A small image denoising model, trained from scratch.
Data: trained on microscope photos of single blood and bone marrow cells, 194171 training examples.
Rows from block 2, named by matrix and row number. Rows with one number belong to one channel. Each number is 128 + 32 x the weight over its row's rms, rounded and kept within 0 to 255. All counts start at 0. Numbers have three digits each. After the name is the row's rms in percent of the matrix's.
# convs0: first 3x3 conv (model.mid.0.convs.0.weight, 256x256x3x3), inputs 72-80, a 3x3 kernel for each
# convs1: second 3x3 conv (model.mid.0.convs.1.weight, 256x256x3x3, transposed), outputs 72-80, a 3x3 kernel for each
convs0.148 098:145143093193136075070013005146054118104147123142126099090061120171104109099077105111158130151129105137084080118132127130085164120049090079091150113160157112121096162117064135137097113098082177137135142085144142083111135131149132131129129144143
convs1.148 090:127140087128138104083133126103165133080152142112174138046095123129187156138141119121185115135137126168184146134163177080135176126214188118058117104106103135122157202166153158178178169155141147179185121133141106096085160102108140144126168161133
convs0.149 097:152161167117131146098094115147178122127145120198169088115040070131071112123140158142103138125146111090128118123103122207074102181083078125114116085102119126112129132151138128142186164166147139115136130102157084094089148139150126101137090150128
convs1.149 098:151169146122158132120148126132127127087140158164130130159155096099117108101120124151131124107067130111125169145197068150186087142134146184167184209198144176197083161129127142108142102130137138129112134108114105077144139114158122121124153229155
convs0.150 099:131128153119183160097151104152164122145096115130114126141193145141145083143113138122102074158131114183155143133067124172130098174208082108126160114142172129139155112106096099064107138099140139188119111126085107115092128174105097098141106090135
convs1.150 094:155164122114109115062094112120180132161169139126123114152134134139136184053047175151191132133134174080120191112117128124147162143159129106090127136149127127134114146146141188139176190170164166083120140098139132130100073179150104159173128099164
convs0.151 102:117102100146133117110134091111131109117094100135143126135132126131090134120142171111115127154141137154151152144149112107135130127106119149152120145162180110121137118131105126158134145163128140132121154169127123176131112117113120132126118116118
convs1.151 111:134125143149078123140129157112106098139150134137119130158122137101092143127084113123166169155203148165201161100088115078083142124112132113123171120029114149125159115094114151147123138151141132130164172068127176119151136092087120078120157109138
convs0.152 106:174194148157114116143146141121137150117070110130159131144154111097141090123122130174137142132043080131157129158129162136191144174122158101108093107137117139146124095113132072094123123140127129118117120140120106100127110089100127154098072087136
convs1.152 113:125114088138162120085084074090129093146109088153110044124104124148124143136121125148093114125045049118068124110093116117102041128088132123167180168167201142133157162169138176192138124150167094097110117087070135088104146143150119101123112115094
convs0.153 102:116147167092038100165165099160151175118122177108087140125064153231167061118124107130126118160121139123088134112149118107180106078141135134184128207188132174128131085135131131143156151130109117108113107119092165153109159120089149156171171162148
convs1.153 099:087150163077084133129107150141130136058173174076118122148068091152067103091158144121104109133098112123099081128098146100051116154058095146134094119112089150110106143156154108197129142159126106136122125097113133143128149114144071096113136158093
convs0.154 099:174165152177140094084123159151118115183135159132178178154105113115128105137075141126093123110086100140182114149166124093113131089111125149165156139142119100128169130125139158183179154208205121076109100113112131135147135107116123064125108119182
convs1.154 092:137191202201234142169176085094129137117147104143099093118138139137113156167093100137134132119144147107099113134158163159192158132134088166135145130087175153118126068126131121171125136151125144163155152161135121143108087081143094138084106109091
convs0.155 100:131041133071082255120088166111137129129164198113176162136155157155114194111099107132106136170085130107160149120119132144070155109111125108103129114072134095113130150131112158094093153123124088092113131093163138142143091104053125065090169142104
convs1.155 097:067200178024255222105255176130079127102124125115127137113108112043181080174147118122121130098069005091078097083149155081061129151130137096100093113131116121149123197120076169156141127174126093134155087108128140096121116126148158132121144187141
convs0.156 098:166186151127221139109155142110136151162153150094118122154142120114109154130103098120120156095073152124136161128128118118156043091102089070050075055032075160127103129142151139106132134134140112140123132186144149153144122123143139169130099072121
convs1.156 095:121158158134173187135169200098113134148158174122106156120130144167102074163154073151103118148098162160147133168115071127091059112069088146113116149145131187179132137155132162202150147169130102122120112124115121155163117122156112131141127126080
convs0.157 101:134079096133131204144101146130133133168148138148211150099136141117167159161140138131099107115140112141122116119090072120133149130127124128140110119185133108151145214252211207193125171114109123109152101028123110087078132124142168180146154167109
convs1.157 094:100139126132154119181171121132160143138158204083086174126124149129096140154084113139147149207199156174155150127097113110122122119130146171177160135124131206183162174144145163095113104070113149190083188152118167137086087063125129114127075113156
convs0.158 099:132124145162113050166099149127122124112094099152159119155146131180078114141138184168150128161098132123127161162186151112141167142138121125141125122120125164133118127145149109111153077027111111114097106092107089143142109122136135113099122103144
convs1.158 090:101090128166089091153112093131055103115097113182173152099060101172103089137125116123134106105146110074062079140091050104073130130099098123119079105072130108125137111180168092153177143086158125134106165089114164132167168137071133152088106083134
convs0.159 102:088141103067196106115143060094142135136086084145117074149081109139172092119097082106070101091098093115108118126110106102108081120137065167170161165109113124110133100162137115170130132143065125160188144180170145150166141109102178170126148159165
convs1.159 110:147126122168034153145073163122116129123155099097137126109111128116164121113171085134119156135095096168122119166116162150152128147122142130150153115171147086164086133116098167105089165077069116115126103134072125145132135102097141123130167142119
convs0.160 103:142080058164156107152147188120127125167109154130077127171145097173065139120116158108128100123110116184146095129078056121146054143116106135107120165129132126092134152150116169137120133176122172116110171166149118128184121113166125121101131116135
convs1.160 118:131100131156064112199212121141116137117168148081121134127106127148110157200167128118089077184160132140176127130161133173201148174155145141151109156141120099129151157115156167177138158206161122110157090101163093100154136096079122139117088139096
convs0.161 095:104131139154073152141147136130098092096042090152107137132126138138084107105140129093091125110135146098104113131086132138116132127120163108172109099164143110167123125123155147194180160192176099101118103063120104122123153141130094067108103082102
convs1.161 097:107095156136148134132152121122147138173176098132136110111120114123113100089104116123191146169255202118188142144172157154184162138151137158108147115102127120083113147163098167191143136128124158157164147162180131179170131140099132161134086107100
convs0.162 101:117076101069060091089200130133140129113151109139110128058136123110050088066178157106107105136100109097133140051118119132136139136003113147155114139084121091110110128108106133089107132116137156178135155182161102124187109122137124111097118077119
convs1.162 094:124122172181255226159186114139119140045098096106138135070116210183187108168182127140164164157090105154192177133219179158136105128120167146157118159163083144109148141156153135161078106093093102132175096114141047025071148162141142129124180120097
convs0.163 102:151142145148215163144148142163112095177148125153170127157165148119111100135102126172170135139126125171146145104152118102126125138124124152156125199233182136164136150137106147123118168167122171144133160131103120120091125149125133092111105077124
convs1.163 097:134135114160163130126159125077087087087085124059115138104113131099088136147129156115102140115096134126093116090055126111050081146128147142107106087036076091108125137144123159188131135130087156165134138139124113132121116122120120135115104100071
convs0.164 097:122181120118086124150156119132128142113091100090110135107173186131124147099127135143084108090042099094111152142083091163094152148153107132139120124117132129143139126065112140108125125143171126110078158180154132139155161182156132106107111142119
convs1.164 095:161150118173205186052039109126133103126168128169185145108148105111155100097069117155100119103087065139120129190099149123087128094115140121102154099083113163151152097118107092105123138137102112151187144111116133125104144152131096146134097057160
convs0.165 098:098074106162000091154123093125054097146112108099117089117174204116119092084118119112102165136129143159144176126145141058181130052086119175137116225155114174178135091112147063054133096067115101095140098094102085097143146142161119206168054127161
convs1.165 090:154116113109168104125181140125170124183192115148224134115051135115127128115145112119090083170129128140144154153114119163133097102125090123083064154112052075136066149201147149187198130151122111153203088102136085103122161147152127109121157126084
convs0.166 103:126125136089095120152131167119110128141117121146161101135135104144182137126116113155169131185174093163118137132130137116165121122142132142127093150185058125115118107098126064119156149126148127166164125138198134126103139062090147101058086070099
convs1.166 120:091110113085199151066136102117052091130075144171130136110135132088127149102104125094085133082102116133093127120072106142103042131126143149162124176168119148129110109100113063083087088083089147138141101158156101167150133088112077060057117089095
convs0.167 103:079141146119116174150111185116128139130132108119138151143173113193106108134136108100153149102092129140105095124176140183206164146154105122124096109129117134089133107150164136186169110124129140120124136033094125064057094100103134166161129125102
convs1.167 107:114137095098066095119128157138114127164115117150146111129090117107123079124123186116112096125158168107154121085081083055008073074079090105132085118144132106120130069073125063072102120137172163135104176146143155187138166141106144142094125132109
convs0.168 102:052197146043112113131136125140125143141112167125124166094120146143073098162110108161122115138115123137100106130184123192134138155153163140164131137136109173156089149165126140153128151152103119104109118134108108111116101153083131121107122178151
convs1.168 105:117117148133157137109107140147128101167141154129168163084128170091131163126139120163117164172133145112108141160136104175188105107135152087122066125127127118128090131152140157151111093096134102140153103146167138152147144132196130151124123129120
convs0.169 099:104098087148068156132135095099128153122097092135141093133140146138105121070149166134098101177119138152168164108071162114152151128133095147113118152101143113135137116122115098078134099108101107128158134148150155164136146175123119145123103075120
convs1.169 093:138198134138213143174166124171130131139073182111076174104162177162222191184132110137150108113130085154146104170143142147145112119130078073059086134127064142094108122166111124180141121137141128139137152146119129075105121157135132096107113149120
convs0.170 099:113154166202118119134132115110140066117102105102099095132125079127082094127132143168184091141065092131116088176134126104071121115110111128126139126160163153142114141144138106149118128152138125139140168144142136154154115171106191134135106081118
convs1.170 108:085136135117118105113132104119129119147188157130102130128135096162255086170141059094100146089164169159165138143136140118177161111160135121101112094123115131167175158118108145112126119133117118137125107092097139148135114161105167147087124129145
convs0.171 099:094103128186155159150136150169146093153139126138129133097158145162109053118108056113178183169064119135067074141171144198113131085126163105124143148138145119104124114100108143132133132120168118126134154146111164142070207174133162118117150122125
convs1.171 096:089086124118134111111129121090128119098140132118130081130146170155183078150116095146126139117076063085002114112136112148144048166112090151137098087091105085087181082145141117147112116149117149135093213183129119129141124156133144166115124114126
convs0.172 098:121098100081130089122143140127103127134165153125173128192160134168096171115118088142158163148121122114093110144092141156157179093134146116127164119130153143116101106084117147157155154184212124098164118152184117145161068102122109098151124089108
convs1.172 096:124132146119121111135190135130116134160112091131157116133143133112172135111121120107119097123147120086104100160110136141137125139101144133211201136120157176162111138122113096073128098118100060066087113145131146127122137150147118143121105146122
convs0.173 102:132163085078200209092091125116155119120108159116154179143144130108123129094106122137115088121095105133118116111137122126185129137092128137140169125134131140114110143136149153177223133155152124114124120124166091142160140148114123108101135136114
convs1.173 111:154189145089112220124089166135108129124111118119100123110112143150155110144156179118124134167190126126164182167164103125165090138146119173147139126120130122161110123116086132174098167179117095127096151130112160153118140144155173214118154175135
convs0.174 101:143106137152069073116074081131135129120052145149153152159078136158192153096182092163083173115054111111136115126147115091195159111146124128159144105151165134136181145127117141094115146129128120129129119128112140161140130109090120179062148160149
convs1.174 104:100125112131106097117126151090111160079119121070090147149125157117095108122111055122129110136163137098117118153144183092126160090135168103109104129110118117132106147141134135119139129110106111134194141132122127129142159135146152063160183100110
convs0.175 103:165122146107128120151185115122107172132130163117114117102137171141185129124151155161131103167123111096103110116130074131122131127127125153131082142148115129103084127127116164158106135135116149079106129119132137160126105081080063109142094076111
convs1.175 099:142085112157100123160178129085122139076126152098111130126112109129115120141145129122135148146092128135066152141126123121080132154141108083081095079085121125114111109073112114020096148090130125133124177150139198174153126101093136114130147134151
convs0.176 100:111195140127066080177148137205188102135094071113182146115116129157116088086087147123132136151101061139102120107141141115118108085103120114145133079074117121114099102124126107095140116086110125163149154083104139114125110123148152189110121098084
convs1.176 101:113122106135140118131115100104105135122118168087063093175145127139171150106108118125128125135125103119115142088098108090110087167136110151141115159174174128177126121111100104124098155141130144135149156149106133128092155145128173092162118173142
convs0.177 102:147146139131168137155110097112129140153135163168119182126105110159108150152126170152155100173132160150128127103124147154104095118123115115126125127103113083094090163147114172125102159127094134068115111103097108134106142146113093141163126112145
convs1.177 094:163189154123054114111125143077115144169084109155138140129115099101083106167168096159072108111061132115102138137159101132073135123144091167160141122135175165110128132120145121104124132121102130157140174158129124158157076092152148097128090099147
convs0.178 099:206163183130124190140122173154122106156143114199122155132111178097167213124129115169112156154097126196139098108108173085199197108117184100117127177199131162180155123114111093096083124124136125111152145086140149107114075090094065110089130177130
convs1.178 080:090091125098094077093063050071132122088072162138077108118124143124140173115099106128091043126149119141136107111114145063024069102157124112155100165084075122144113156162116164144122150153156108104103032015084098093090156145150146109146106103132
convs0.179 101:139107074168114020150182090121092132144161084079162101127122159080172188124172178118138128134145129135133132111115074102127115139104118143088098135106091127112069109113153093096104116098093139119127132045053127103132119125147122141140093145095
convs1.179 097:160105104164109062150141106073169189147100102139125126117106122123105100167120094183161158136160131127106139103113135116113191111138174112126125144158135123111121147166116142103142108101151132112119163141132127127145124166126075194135117104099
convs0.180 100:136123115088123162116149131121175132102108103148111119109092071058055096105094119129176136131178161140176153124157171123115174138165128111121107142088112119150127114113135126073106133123123135090115118128115101115104131199164141195148125112110
convs1.180 096:093065145112088141118157109075113146069059131125078093170199168198188152127130182165204190198166167209170122089107139092140153100140122112099071158157075107108124169157182156112206128110150139129148159131114201135093160135160165163153125144115
convs0.181 104:160192174180255156146134163137162142161197124180174123134123137117167122129133107150176152185168150166175155133130093128167153072167102143146137156165183125151125134111096136109126086128088110094103097027061135108132152095158142159152125144131
convs1.181 097:108070088099108099110126080117115130079032135070093125120090129148131103142115107162114165127098115182111123150145173142174183142168110087073124110129155149152144148120130134132159154197162141146116151168147195223132049101080102083105126178111
convs0.182 099:109131150139132207090143136093158125136092181085165166105204157048151170130149117098118162081061155103090142071082066060132102134106112128095112111124101127120099075078113101103132151143095135130163192120150175143110062078144096116085096108079
convs1.182 099:166152136172181148160188160167128135147217143156143163112154133062100108060065119113116134091109111094112120146139146110105145121131137082100138118078133134123142158132111112164121120124128128101104153158081116174116112120151110081123122131130
convs0.183 103:043107142127255206104142089107108139090077094126100103128180199235157136173126112141127110118096118111130163123137117128168160141130111137142115190120136134153152100126109140166184138134121185140114152139125150162131123093056130116135120102082
convs1.183 120:143111124081039157127179194097122104153085125127119157136151160102117138127124107140138159112146175127172148142126142111156205141191171125131115116087070113090123102140085122151076107110090157187127113141111071066090151170146103126082125101116
convs0.184 101:124067101103102189113106115126121145147093146155116109083112166160128155139106070115122121098118109100100094136083094084064119079071105107077117131148164151189134086110114083117104135163109132126154141119127151172163120128103164171150135122116
convs1.184 103:135207120131171133094035083112124114124088098144126127175173132143174155168156160141070085138076092158165145119138078128203170117118121114117146133165159133148106148158094155159132133132123114121110025073165029086128109135103123174185127195177
convs0.185 098:173126114128105147133139137113058117198153173152137152112142134104154157074104125136161115127133142110115120102157095141147125143132094107101100108148118115139133106142116103090076111094110126115124098116143101123134162156118111178143101085086
convs1.185 097:100131133103129143151137102113110088114110130084107126138161141133116118144170172115109195120056091130090094122110095171163115124176147146116119149106136112079150121113139139115114156151123138163118101132093134158113127080122111109081099128115
convs0.186 098:080074070137219056096188096088140153083034142079126123093090049111165143166117065140099103137151126176204125109148106134147173152179106143086132100087125112153136131112160139148164150146141149154131181178118140120152102167150098093161144116091
convs1.186 104:111103115152121079211229187157140108123216216139198146101071135112106187121133150095051146113057085107091124089090123105100135126128142187118149127122160089149121125076099118133128138146130134170160135068145100096130134134092119126137091080117
convs0.187 098:105134131127136109146069072102051075106170119088160114110100092104108138060077162108096136123138105118168138110133123148140109111119195107105125103134121120119184106101131099115117103092121134141134136130189127099094129116129172131112137086101
convs1.187 100:123136140145088115147083131144091122109088144108092122130173139096136124123149169146171196148207155153152091073136125092100095162146124097136133160125116151141137110066109143116127130156101109164130094101125107101098157089096130096115150148118
convs0.188 099:128097104117147079127101098134103119072120090090084088101107162117160191131179134139113119137149127150124131116089095072041106086119140158172132175147139164140136116137129103099120110141133110083112138117117105130129134113133141112113151138137
convs1.188 103:123220139219255172158189140139093062112078106124078087116133131071030104110122129077024114025000059085042069132089121108113116138111101100114064129128126128160137172201166172221185159152133111127152138170180156183194148148158154201143145144124
convs0.189 103:121143160077138161102074122105150169105181177117159168124176150092135096138096102158164127149162116121146123134141135093150117106077102117126140154162132157134134106147095096127172097044103099127154097118115142144098132174098098105100190161136
convs1.189 125:128207130105153223135103174141092073143147165142144138120100143054141113113103101144116136113153146095101135184222130162169152124130154187143094169132108110110117130139135147148117140156153087118080173173124131185133125155140140146156119139133
convs0.190 101:162117119171172121180161147140147077132153014116070075121085169125116118093109081152169165138114137119117125122142112152124115102187152131104102116158105201167152095122146072100126086166130167141105130158082161134100112139184133119149097153096
convs1.190 105:133068109217052150180125092109214145146255126151200183166129109129126108096126123104139094147095093107087152136098140129136127159175150111101135114119133130126178142102105145059079143121121140170160122171186068090138148160121093101125101105152
convs0.191 105:125150123155151102174080056110122146095117120121098133155124089127096124132179146087093131112135092089086132117115136115093105145079149149110080152163045168130075115146140133139132156144135104140077154149109154192124149143161118125131129138139
convs1.191 123:121200119194129081165143160098141158119138139133165148184091121189117143135149136164121115154110119139131124100132123195140125143095113168159111172098145152112186092121114137171148160160150134108148148141158124137144152121151151132145153169148
convs0.192 100:139122113058222133094076106151136151130178141112101135158138104110239157075106116142176145147142147119095136122154132148166158140142150144138108114078050135105130140155109111130145125159164121144123112160175128067116103127140110079119129192124
convs1.192 105:154170150104112163118099131134136166133119172151058075203206123107107145164131140142111101113083137172079179092114123104104137137110145106105110166132112137105116084064119116083100112087126140142112059130126174124092105096103142148163160091152
convs0.193 097:080059170107070130111106105158087071143132095108128105162043150136118050113105010128125165133136119179134115122117086066122141123131124081073130108095133155140110129098131129099145111145167163132134161130156112134140120152141132128161118036073
convs1.193 096:077116118088095113119072079142209137169163141242214157111121093144215159156170147124102047156148097118190131130154123099144146109154164135102079117165155151244188154131151140143131142157159152151130077109090035059111148109094127181149102143093
convs0.194 103:187173118120054074096084122107102124147116106151118102110110138125125183149165126112102112146140130151122145116087108069061091104136149153177137141166122114111125146153122165152114089105130157116102153124107129106123113134115153169121099130104
convs1.194 113:112183176201255123178073078074159192163148158122138172136126112114069164148143188115136128087127089119110074128149098150232205109154137130193157154169176136138142078111085119134099099121185079110107122078138120134123123147093188176129150114149
convs0.195 098:107123082077150152156109126173201128132172141101097129198124107102074173107074093116141144148156144130143171126138154148058086122120155126109089135114107125105142115113116160164109130145152155170166137161212140136177169136120160170088153159166
convs1.195 092:121200120103178213090108187133133144178119115117101135174143195150122115108111077101112149065079107160137157179171127129123086092143102098169099116181101125147128119146132106112070103121113141138163097173124085123129102140139174131133132100130
convs0.196 099:126112087098094068111064063108121137118109092122121111075135116149058114131148141098134135084086107130159183122127087115074092116114116148108105113084121156167128132129133081119141115115082100150151120157142159127146168157150125206158110172106
convs1.196 090:166099108153117127094114156127123130153116089217138101147150205163171137102136099140106125148168180096126144136190190154159196112087146138175151147213155134201101108147147173183128140173130102124143022106112077091086123115077129123144126104137
convs0.197 101:101125111146157167097154157152153168087145144121125138150135116145158124094139149153135121117140119111116087126139140154127195132119117107065083111073120071092115118141152142167188135184151179120115171134136133193141090061126077130094161127115
convs1.197 088:142164150140173114180175127083116143117099137167182150113135155099049064168094104092090094107055046117126092117152168159151136166168135070131168055061135113134141203193139178193135139164157177117117164106093114144148114100148159154147161099094
convs0.198 103:149191152156167178158124146140124099167160146134130162133122070109120086095105138106120113146076081146121127132108067140114100114143125100129123191160120122078115117135151112133141093137160109130130116129071143105096139125080139168085105110103
convs1.198 113:144092110167132120114165096146142116123142169140116163104103098128134166148142113145171133167145069134160157124101098147091063137070060157151106168164105170118132116116188149131125178161100146137108102113146156143127117064112117134116147101084
convs0.199 101:144057064170099085202190151082138125073085131130074105120135127163159138104163156128085141118146117120109084070097116074056077119102085135208151145215155148186160135173195117176168149123102148115096160151107178199202087099160128089117125163105
convs1.199 099:108103095173174074139155066158154165073114134114173159131106151137110106128176081107084115114052107110068116120142075146162126156166186092070097112088067121104096137145148106113132098124101120140121104113131110090148136126150124154118110124128
convs0.200 101:158168185155100143198121121127100106114119122111136150122104142149130129098115131132172146137118103122045119133121173091142117088116054142143126158189178114138120155075111131152130091145169155149126136093106101164121133128149127142163144126101
convs1.200 097:221178115146203180037170205135169138115097151158139123132163127136171119126148094116120141146096158142126144171127096117104088063066055169160139125116161145128159142120091128127102126176114117119163143186092129178059141148179127147153130120116
convs0.201 101:103114112118164142113148137095102105131123130117124108151135097139075063131133118104117126125119119132112111148163142178207133125161141093094125099068091095066067154167164170156150165166139117109092122156115129118100102120118168205185155190166
convs1.201 092:107119145126109156122133171113148100131147107138132125109102121125143158159128166125141153073065048111100102107105140088100171115108138109089143126046147137087130156103108108000051106039109123160158120129153137107104168082109161045057189085058
convs0.202 100:098151096130113061136161129098169144129185117135111134081064142158155055141081106157142114107179116126106078141119130127145153130104063126124130104128125140091113111122097141111093110137178080093153114163133130114144098147106125123176147107090
convs1.202 094:110166130119169176131160105064047144087089031104145159136108153139169230121085106117157157086109138083081084156156099117128131099085111092139134127143145140161154118155128086122122135156114098129160122145166134099122140117095079119079130168061
convs0.203 098:084152125235255137134142152095097088091077044114117111172148130066119118100136147190145106141058154148159167089072107086141099123073125103103144124094130136142127082114117142141158147152174139173154127144180124115108147187169215241185165175149
convs1.203 095:124087121110009049115049133141108092133095129102165120172136140085113134113149093091092103105120121084093152110087100167049048130146148147209154151147102136129134098068123112114127153132138159134169178132148127125134137087151134150134149099131
convs0.204 101:226232142211255192121122089121114155113056152127127121085118119103123126122126150132146103168248094087130101173110079148129065092078044145163091167230147087147111139093128174156127191159142109143137123186165101147148137122122141122132122084138
convs1.204 099:180164139096000117088102065093122114128129133106133135113127130151159160124136124154065179116010094159116117133150153113108117151158109130116134130078084159127113136103093100102107122108121142118113090122125104108136099137107134159150159175097
convs0.205 099:118129105220156063138170118102165130106172114100129141195181109188196067155112127154142117070107131147144114102110100076136078094110126116149122149133140131148175083074144102071141098113112093146176146174124113124138127100134093132147144191129
convs1.205 101:145142154141154122100141115105114147094056123110128082099140141156134076087032104158168124140148032137117094136142115163199121176162172058126113091127156101103135122109120097098104133129121138132107132107069144101091181129112139105148132142174
convs0.206 100:055076149104064191119023098157129130132217212103175174122141201122061145170149104095123112066107144110126114127113165126185162112138101110100105119130102127152100108124096112105152114126129126125125180107070167102106123098092106071031125118122
convs1.206 097:124128170129077135141070148072115162103101105139100128147117135089131130040100116139113147103114120105114123096175124088125118097167093167126108155073117193164133138117165132085183200063083157145124152138133124139128138102094079152147142146113
convs0.207 098:111099082162177154095117163141133125125112140132149156108102145107112151037023076123124113139109131102105126140051125124074083108111076133103119138113108131098103145113090142098061154105143121128159093144083113111170129150149091132127123081133
convs1.207 099:129118106110085132177162131176098093094103121125124127153164165111120128147129054148139122203110115204150147125131169177184143151122179142140109119118148100112123126139135136131094137104127171169165144141159157130154119123113112151112089141094
convs0.208 097:148122101169105098086081127179222113124086101118137124133072109194079129135113139166126177138118159113111110113101140120102150076055135124135129130119134152129125130140124137132147129118144076090157093111082117126078152108164180078111179145144
convs1.208 095:100170130138214071126182100185115148122171100095067061170139125114069098128098119115135128140133127102105146135135180093093148163105132108094124094091096141178125082112082103117092139160111188160165143165141114123175063046103091138087048158102
convs0.209 096:095091100083163107179159152167143109141134153115076130085077147076077144162197149102144123091115124138156097094130046155181168131108135144103127143098104129124118113134168116144118119141114105100100133116164149146126130146070140178166087157145
convs1.209 089:125136126099114159170139161056084123195135130141113091115108169132179160114175115137105111167170210107141171129197192141177194174148150158165155143149110157136107148128094181179128169134125064148148086130096136145135199149103146137126113123150
convs0.210 098:156244212162255139119081087102125097124109045141109103150158115109122120156152097137138108103157124134134136099178116141138098112098151099142112088095128096132158105200133107187176090075109138065111127165179106122142122138124129114137182200119
convs1.210 093:144124118127115101078111129156148169140159104105113109134140177133098155148125134157146151167124148089102137147170159130092091092041122146152155133171172117180171111109103117149116089076097124100143157134136144154115120104114121133141072133101
convs0.211 099:156150172106075170107151164137128164099114199074075090131179196122127141166108165131145123125134132115121172128116122102190071150093144150138130147066122144117141116154139149194159157143145115138104147166108152170131153108140089120085116078122
convs1.211 101:148121131127113146081097113154161145143153116155169150157165135142120149098105165130150156091118162086133143135141155110131148147089144133168183119174126133150134129147072111074083134126144125060122152106075159109100111132151140105121113139165
convs0.212 099:168186106130130192114189186088141132108105114119128129127109080117031112164162181147134141108174133132160192112145075086103121128123104139123137149136142116154163144132111117199129080100092142137072142115136162181112167180127187174134138143158
convs1.212 094:112051093105029067104082088177190171145167095114163168019093098126147132080121098129086088144081097174133098126119085125098055160062067165124109145115097132126125144061091086026085148094094137149111094097117175186134102099134116117176152088117
convs0.213 100:148188174104138144069087053121180151106202193107165149114177083105209117102117139143154177160158165133161145142126110152142128122130124096100114106107095103157130116158150148122176140109152132126086120109138153106115095111140143134093223236108
convs1.213 110:138156114033060113063061113113071116212129142127116072054118121118184124094204178155159168099159119098103104114114157091180161137199183145073089113168200159163143125135124093136131113100088115093122128158141122117131090109102045079080108095116
convs0.214 097:136131144087049062107027055128115142142142102166137101104113103086093111099146151130108126083056152143113137158131155095074129122059109135134168155097150146131132109106122082046121122097143141115120127051069164162119107139109076102092136105156
convs1.214 098:140210142149227067152089072138126172129090136169135047073139146151095077079115098187147120148146121114103074128221133145136186138168127134096078118137126124155144158157133144173142128179131115147122142184145140178100096125154111136116114140099
convs0.215 101:101096072176189120138197131106123096088219096102141109174194163148149124106118182099133104101134073127134149104086084070084088094091122143130132128221180132188175109115124090131093133158118151116159146132175099153180158135140152094097114117170
convs1.215 105:061067079106057053100124103127132133123131093145131075097123127117118117181101135132067130043034095096081133111095144129124161138167159096104133098087117115094128115087096096106169127107148118121150089061158142082138095131084135127071161135079
convs0.216 099:071085143104115184098099146112083156107077137104132128131127113111102125049078088078106103110116111132101068138125145111136109101095100107150143158167123127142125135142136135144129112129137106128068118149156137123153124180181166094145122130143
convs1.216 102:102140143148189199080124170094085142132109124178136102150141093121107151100127157166116110162142165152170150175162121143142183101127139116132157132124142119108141129137110190159127147120137118086113115126105132132136088159129137137146112072120
convs0.217 101:111079102121181105140162118145107058093076094107123081153046134157178185068053086133133111130116116149158119115135084128128108118109116154116115108153174119047076129169115129157103132130130156143100106153139133111108084055139175132115130113091
convs1.217 108:145151127137137124150137142101143177136164116155128113120153164042068100083118104149154100096086145114088114144122123119096127150077113121130134153098144103067116144133135100095115111112137159142136112169139161157093095080122148155152134137097
convs0.218 100:126111115083068127111089155121158170168132134170150190114121146157107174212177099154147084085056132126127139126188138145141172170180187105130131060098152149127108139112109106114122143122122137147132140112119094106125135095144143159106112144100
convs1.218 101:094072095142130077128177148107177088107112094152161118098131053084146155104109153107114146152145156124115130079140076115186145111149161106094148147170160146132127117079123173097129140134095106149176137096127113100135142168096126132103131131158
convs0.219 097:099000111125170094126202112119072068092104114140206179133141114122121089125097111118144166137122106116075112141179151156203144113109090139122154149194203106117108157137125117082146091113120141138146125194153151173134110110131109133093125097125
convs1.219 092:118044134158114183173207177129088082155146129172139119145102087085140144057096111150125157129164156119083088078104142116066075172106071148170153101108109116134157116167165104140116127073124108120139097073105067125130141181151148150118130116127
convs0.220 099:147101088114068124153117127128152130149181120156142179118101120124140119208191164150071119122124160116104096089156126064139152098130189173158116133104054142123131093094108128159164108136150138147168170175176158185141135151150100078156129136150
convs1.220 092:112147107144154076132129104126121088100128079103119124080112118124131130168164095110129106161102122124108119134151156117141183128130119113118117155138134172129086098101159098053097127158133082101132129046040094056080109150178072119117121144097
convs0.221 101:154153147160110111138163071158144104138134098115104120149129133130112121115136103117126170123134173123189100093101108124126068144166154107116137132116106100107126118111134121117084126145131187137165144101126103124118129085101123074110115170090
convs1.221 097:154137151174153126151098148100126157103145114104109139149132106147124130103171125106085137132178128120131122108127141181164132160209156157154171181123150163133136143126095120085087089075122122128105103159135095152120145127083167155141147148109
convs0.222 099:134100105128066101170147163123116123101124152119110078113147146097139149071047120112147125133191104106087101111126150151116190107054122117087129128151117108133137151100126138137099135104098166117090119044096120113130119189115170239121115131115
convs1.222 097:088094112092152136124166157127135138119184179115125088082178144137187088160161171154156163169101115118085154081086134053078095116114077129070097129120143116150154100133171088090157135120116098145167119172153121140118127144138135036106123073154
convs0.223 101:075097109139118098174137177087103137118137123115111121130111084137082153095141144145159101114148157093042141135123073109133094103090121141135104157114121192163141137129163150152154136164141138110127182097071151130065127110122108177145075022116
convs1.223 094:129132127148121120149130110135133123135180174111128150114142151107093127082144080149087085153088072173148137112177152169182172135140155154059093104124132059099135128106138133136132148124113134118162119137112117130114142110123124072166121123075
convs0.224 099:120114089067102057097107099083140137081103122121110095170170144202166157119078120115069077138143102115074118074114128100113057122109096083097125049045122094075112141144132115091094124125107095164160086120168121111117131134138164189129128143125
convs1.224 096:083113097129156111150139115180150088101110079128097102123120145114088132087118105169169130211228165149207162174150097131188174113111122118084121097020095119099103132075128106000086115093091113099138123090095121107102136138137139229169124155118
convs0.225 106:114080107078005051123100090119143136184153139120138118122084111115147139119085118115100122095115106109108122137171123115194162144198159124125133076089139111100061132101126107000094107051124119098112138165130137162135102126112076143104057119108
convs1.225 119:142115114077000042085057095127161155113222130158219149164159154153158140144211145104101147119104138122105101127087134127087099122117108144108112096105088127139124124077129067050105073100098093103085086114111123143112120081134124096093121103129
convs0.226 102:097175131161202129138119123158105171117109171137109116118144071108069040090084105130124125177085123145113163132120116140129131108121156088113125109121167109150131129139109096136148126090158095165137103155138122104138135122144042000071057063138
convs1.226 111:112154139121062135093126153159125118141165167095138140094090125100151117078138158089091092156171092116199150135143111088101129132097180100153120094085146125105122169139109145129140129164166100120115144096119125124161138161114152198147101133117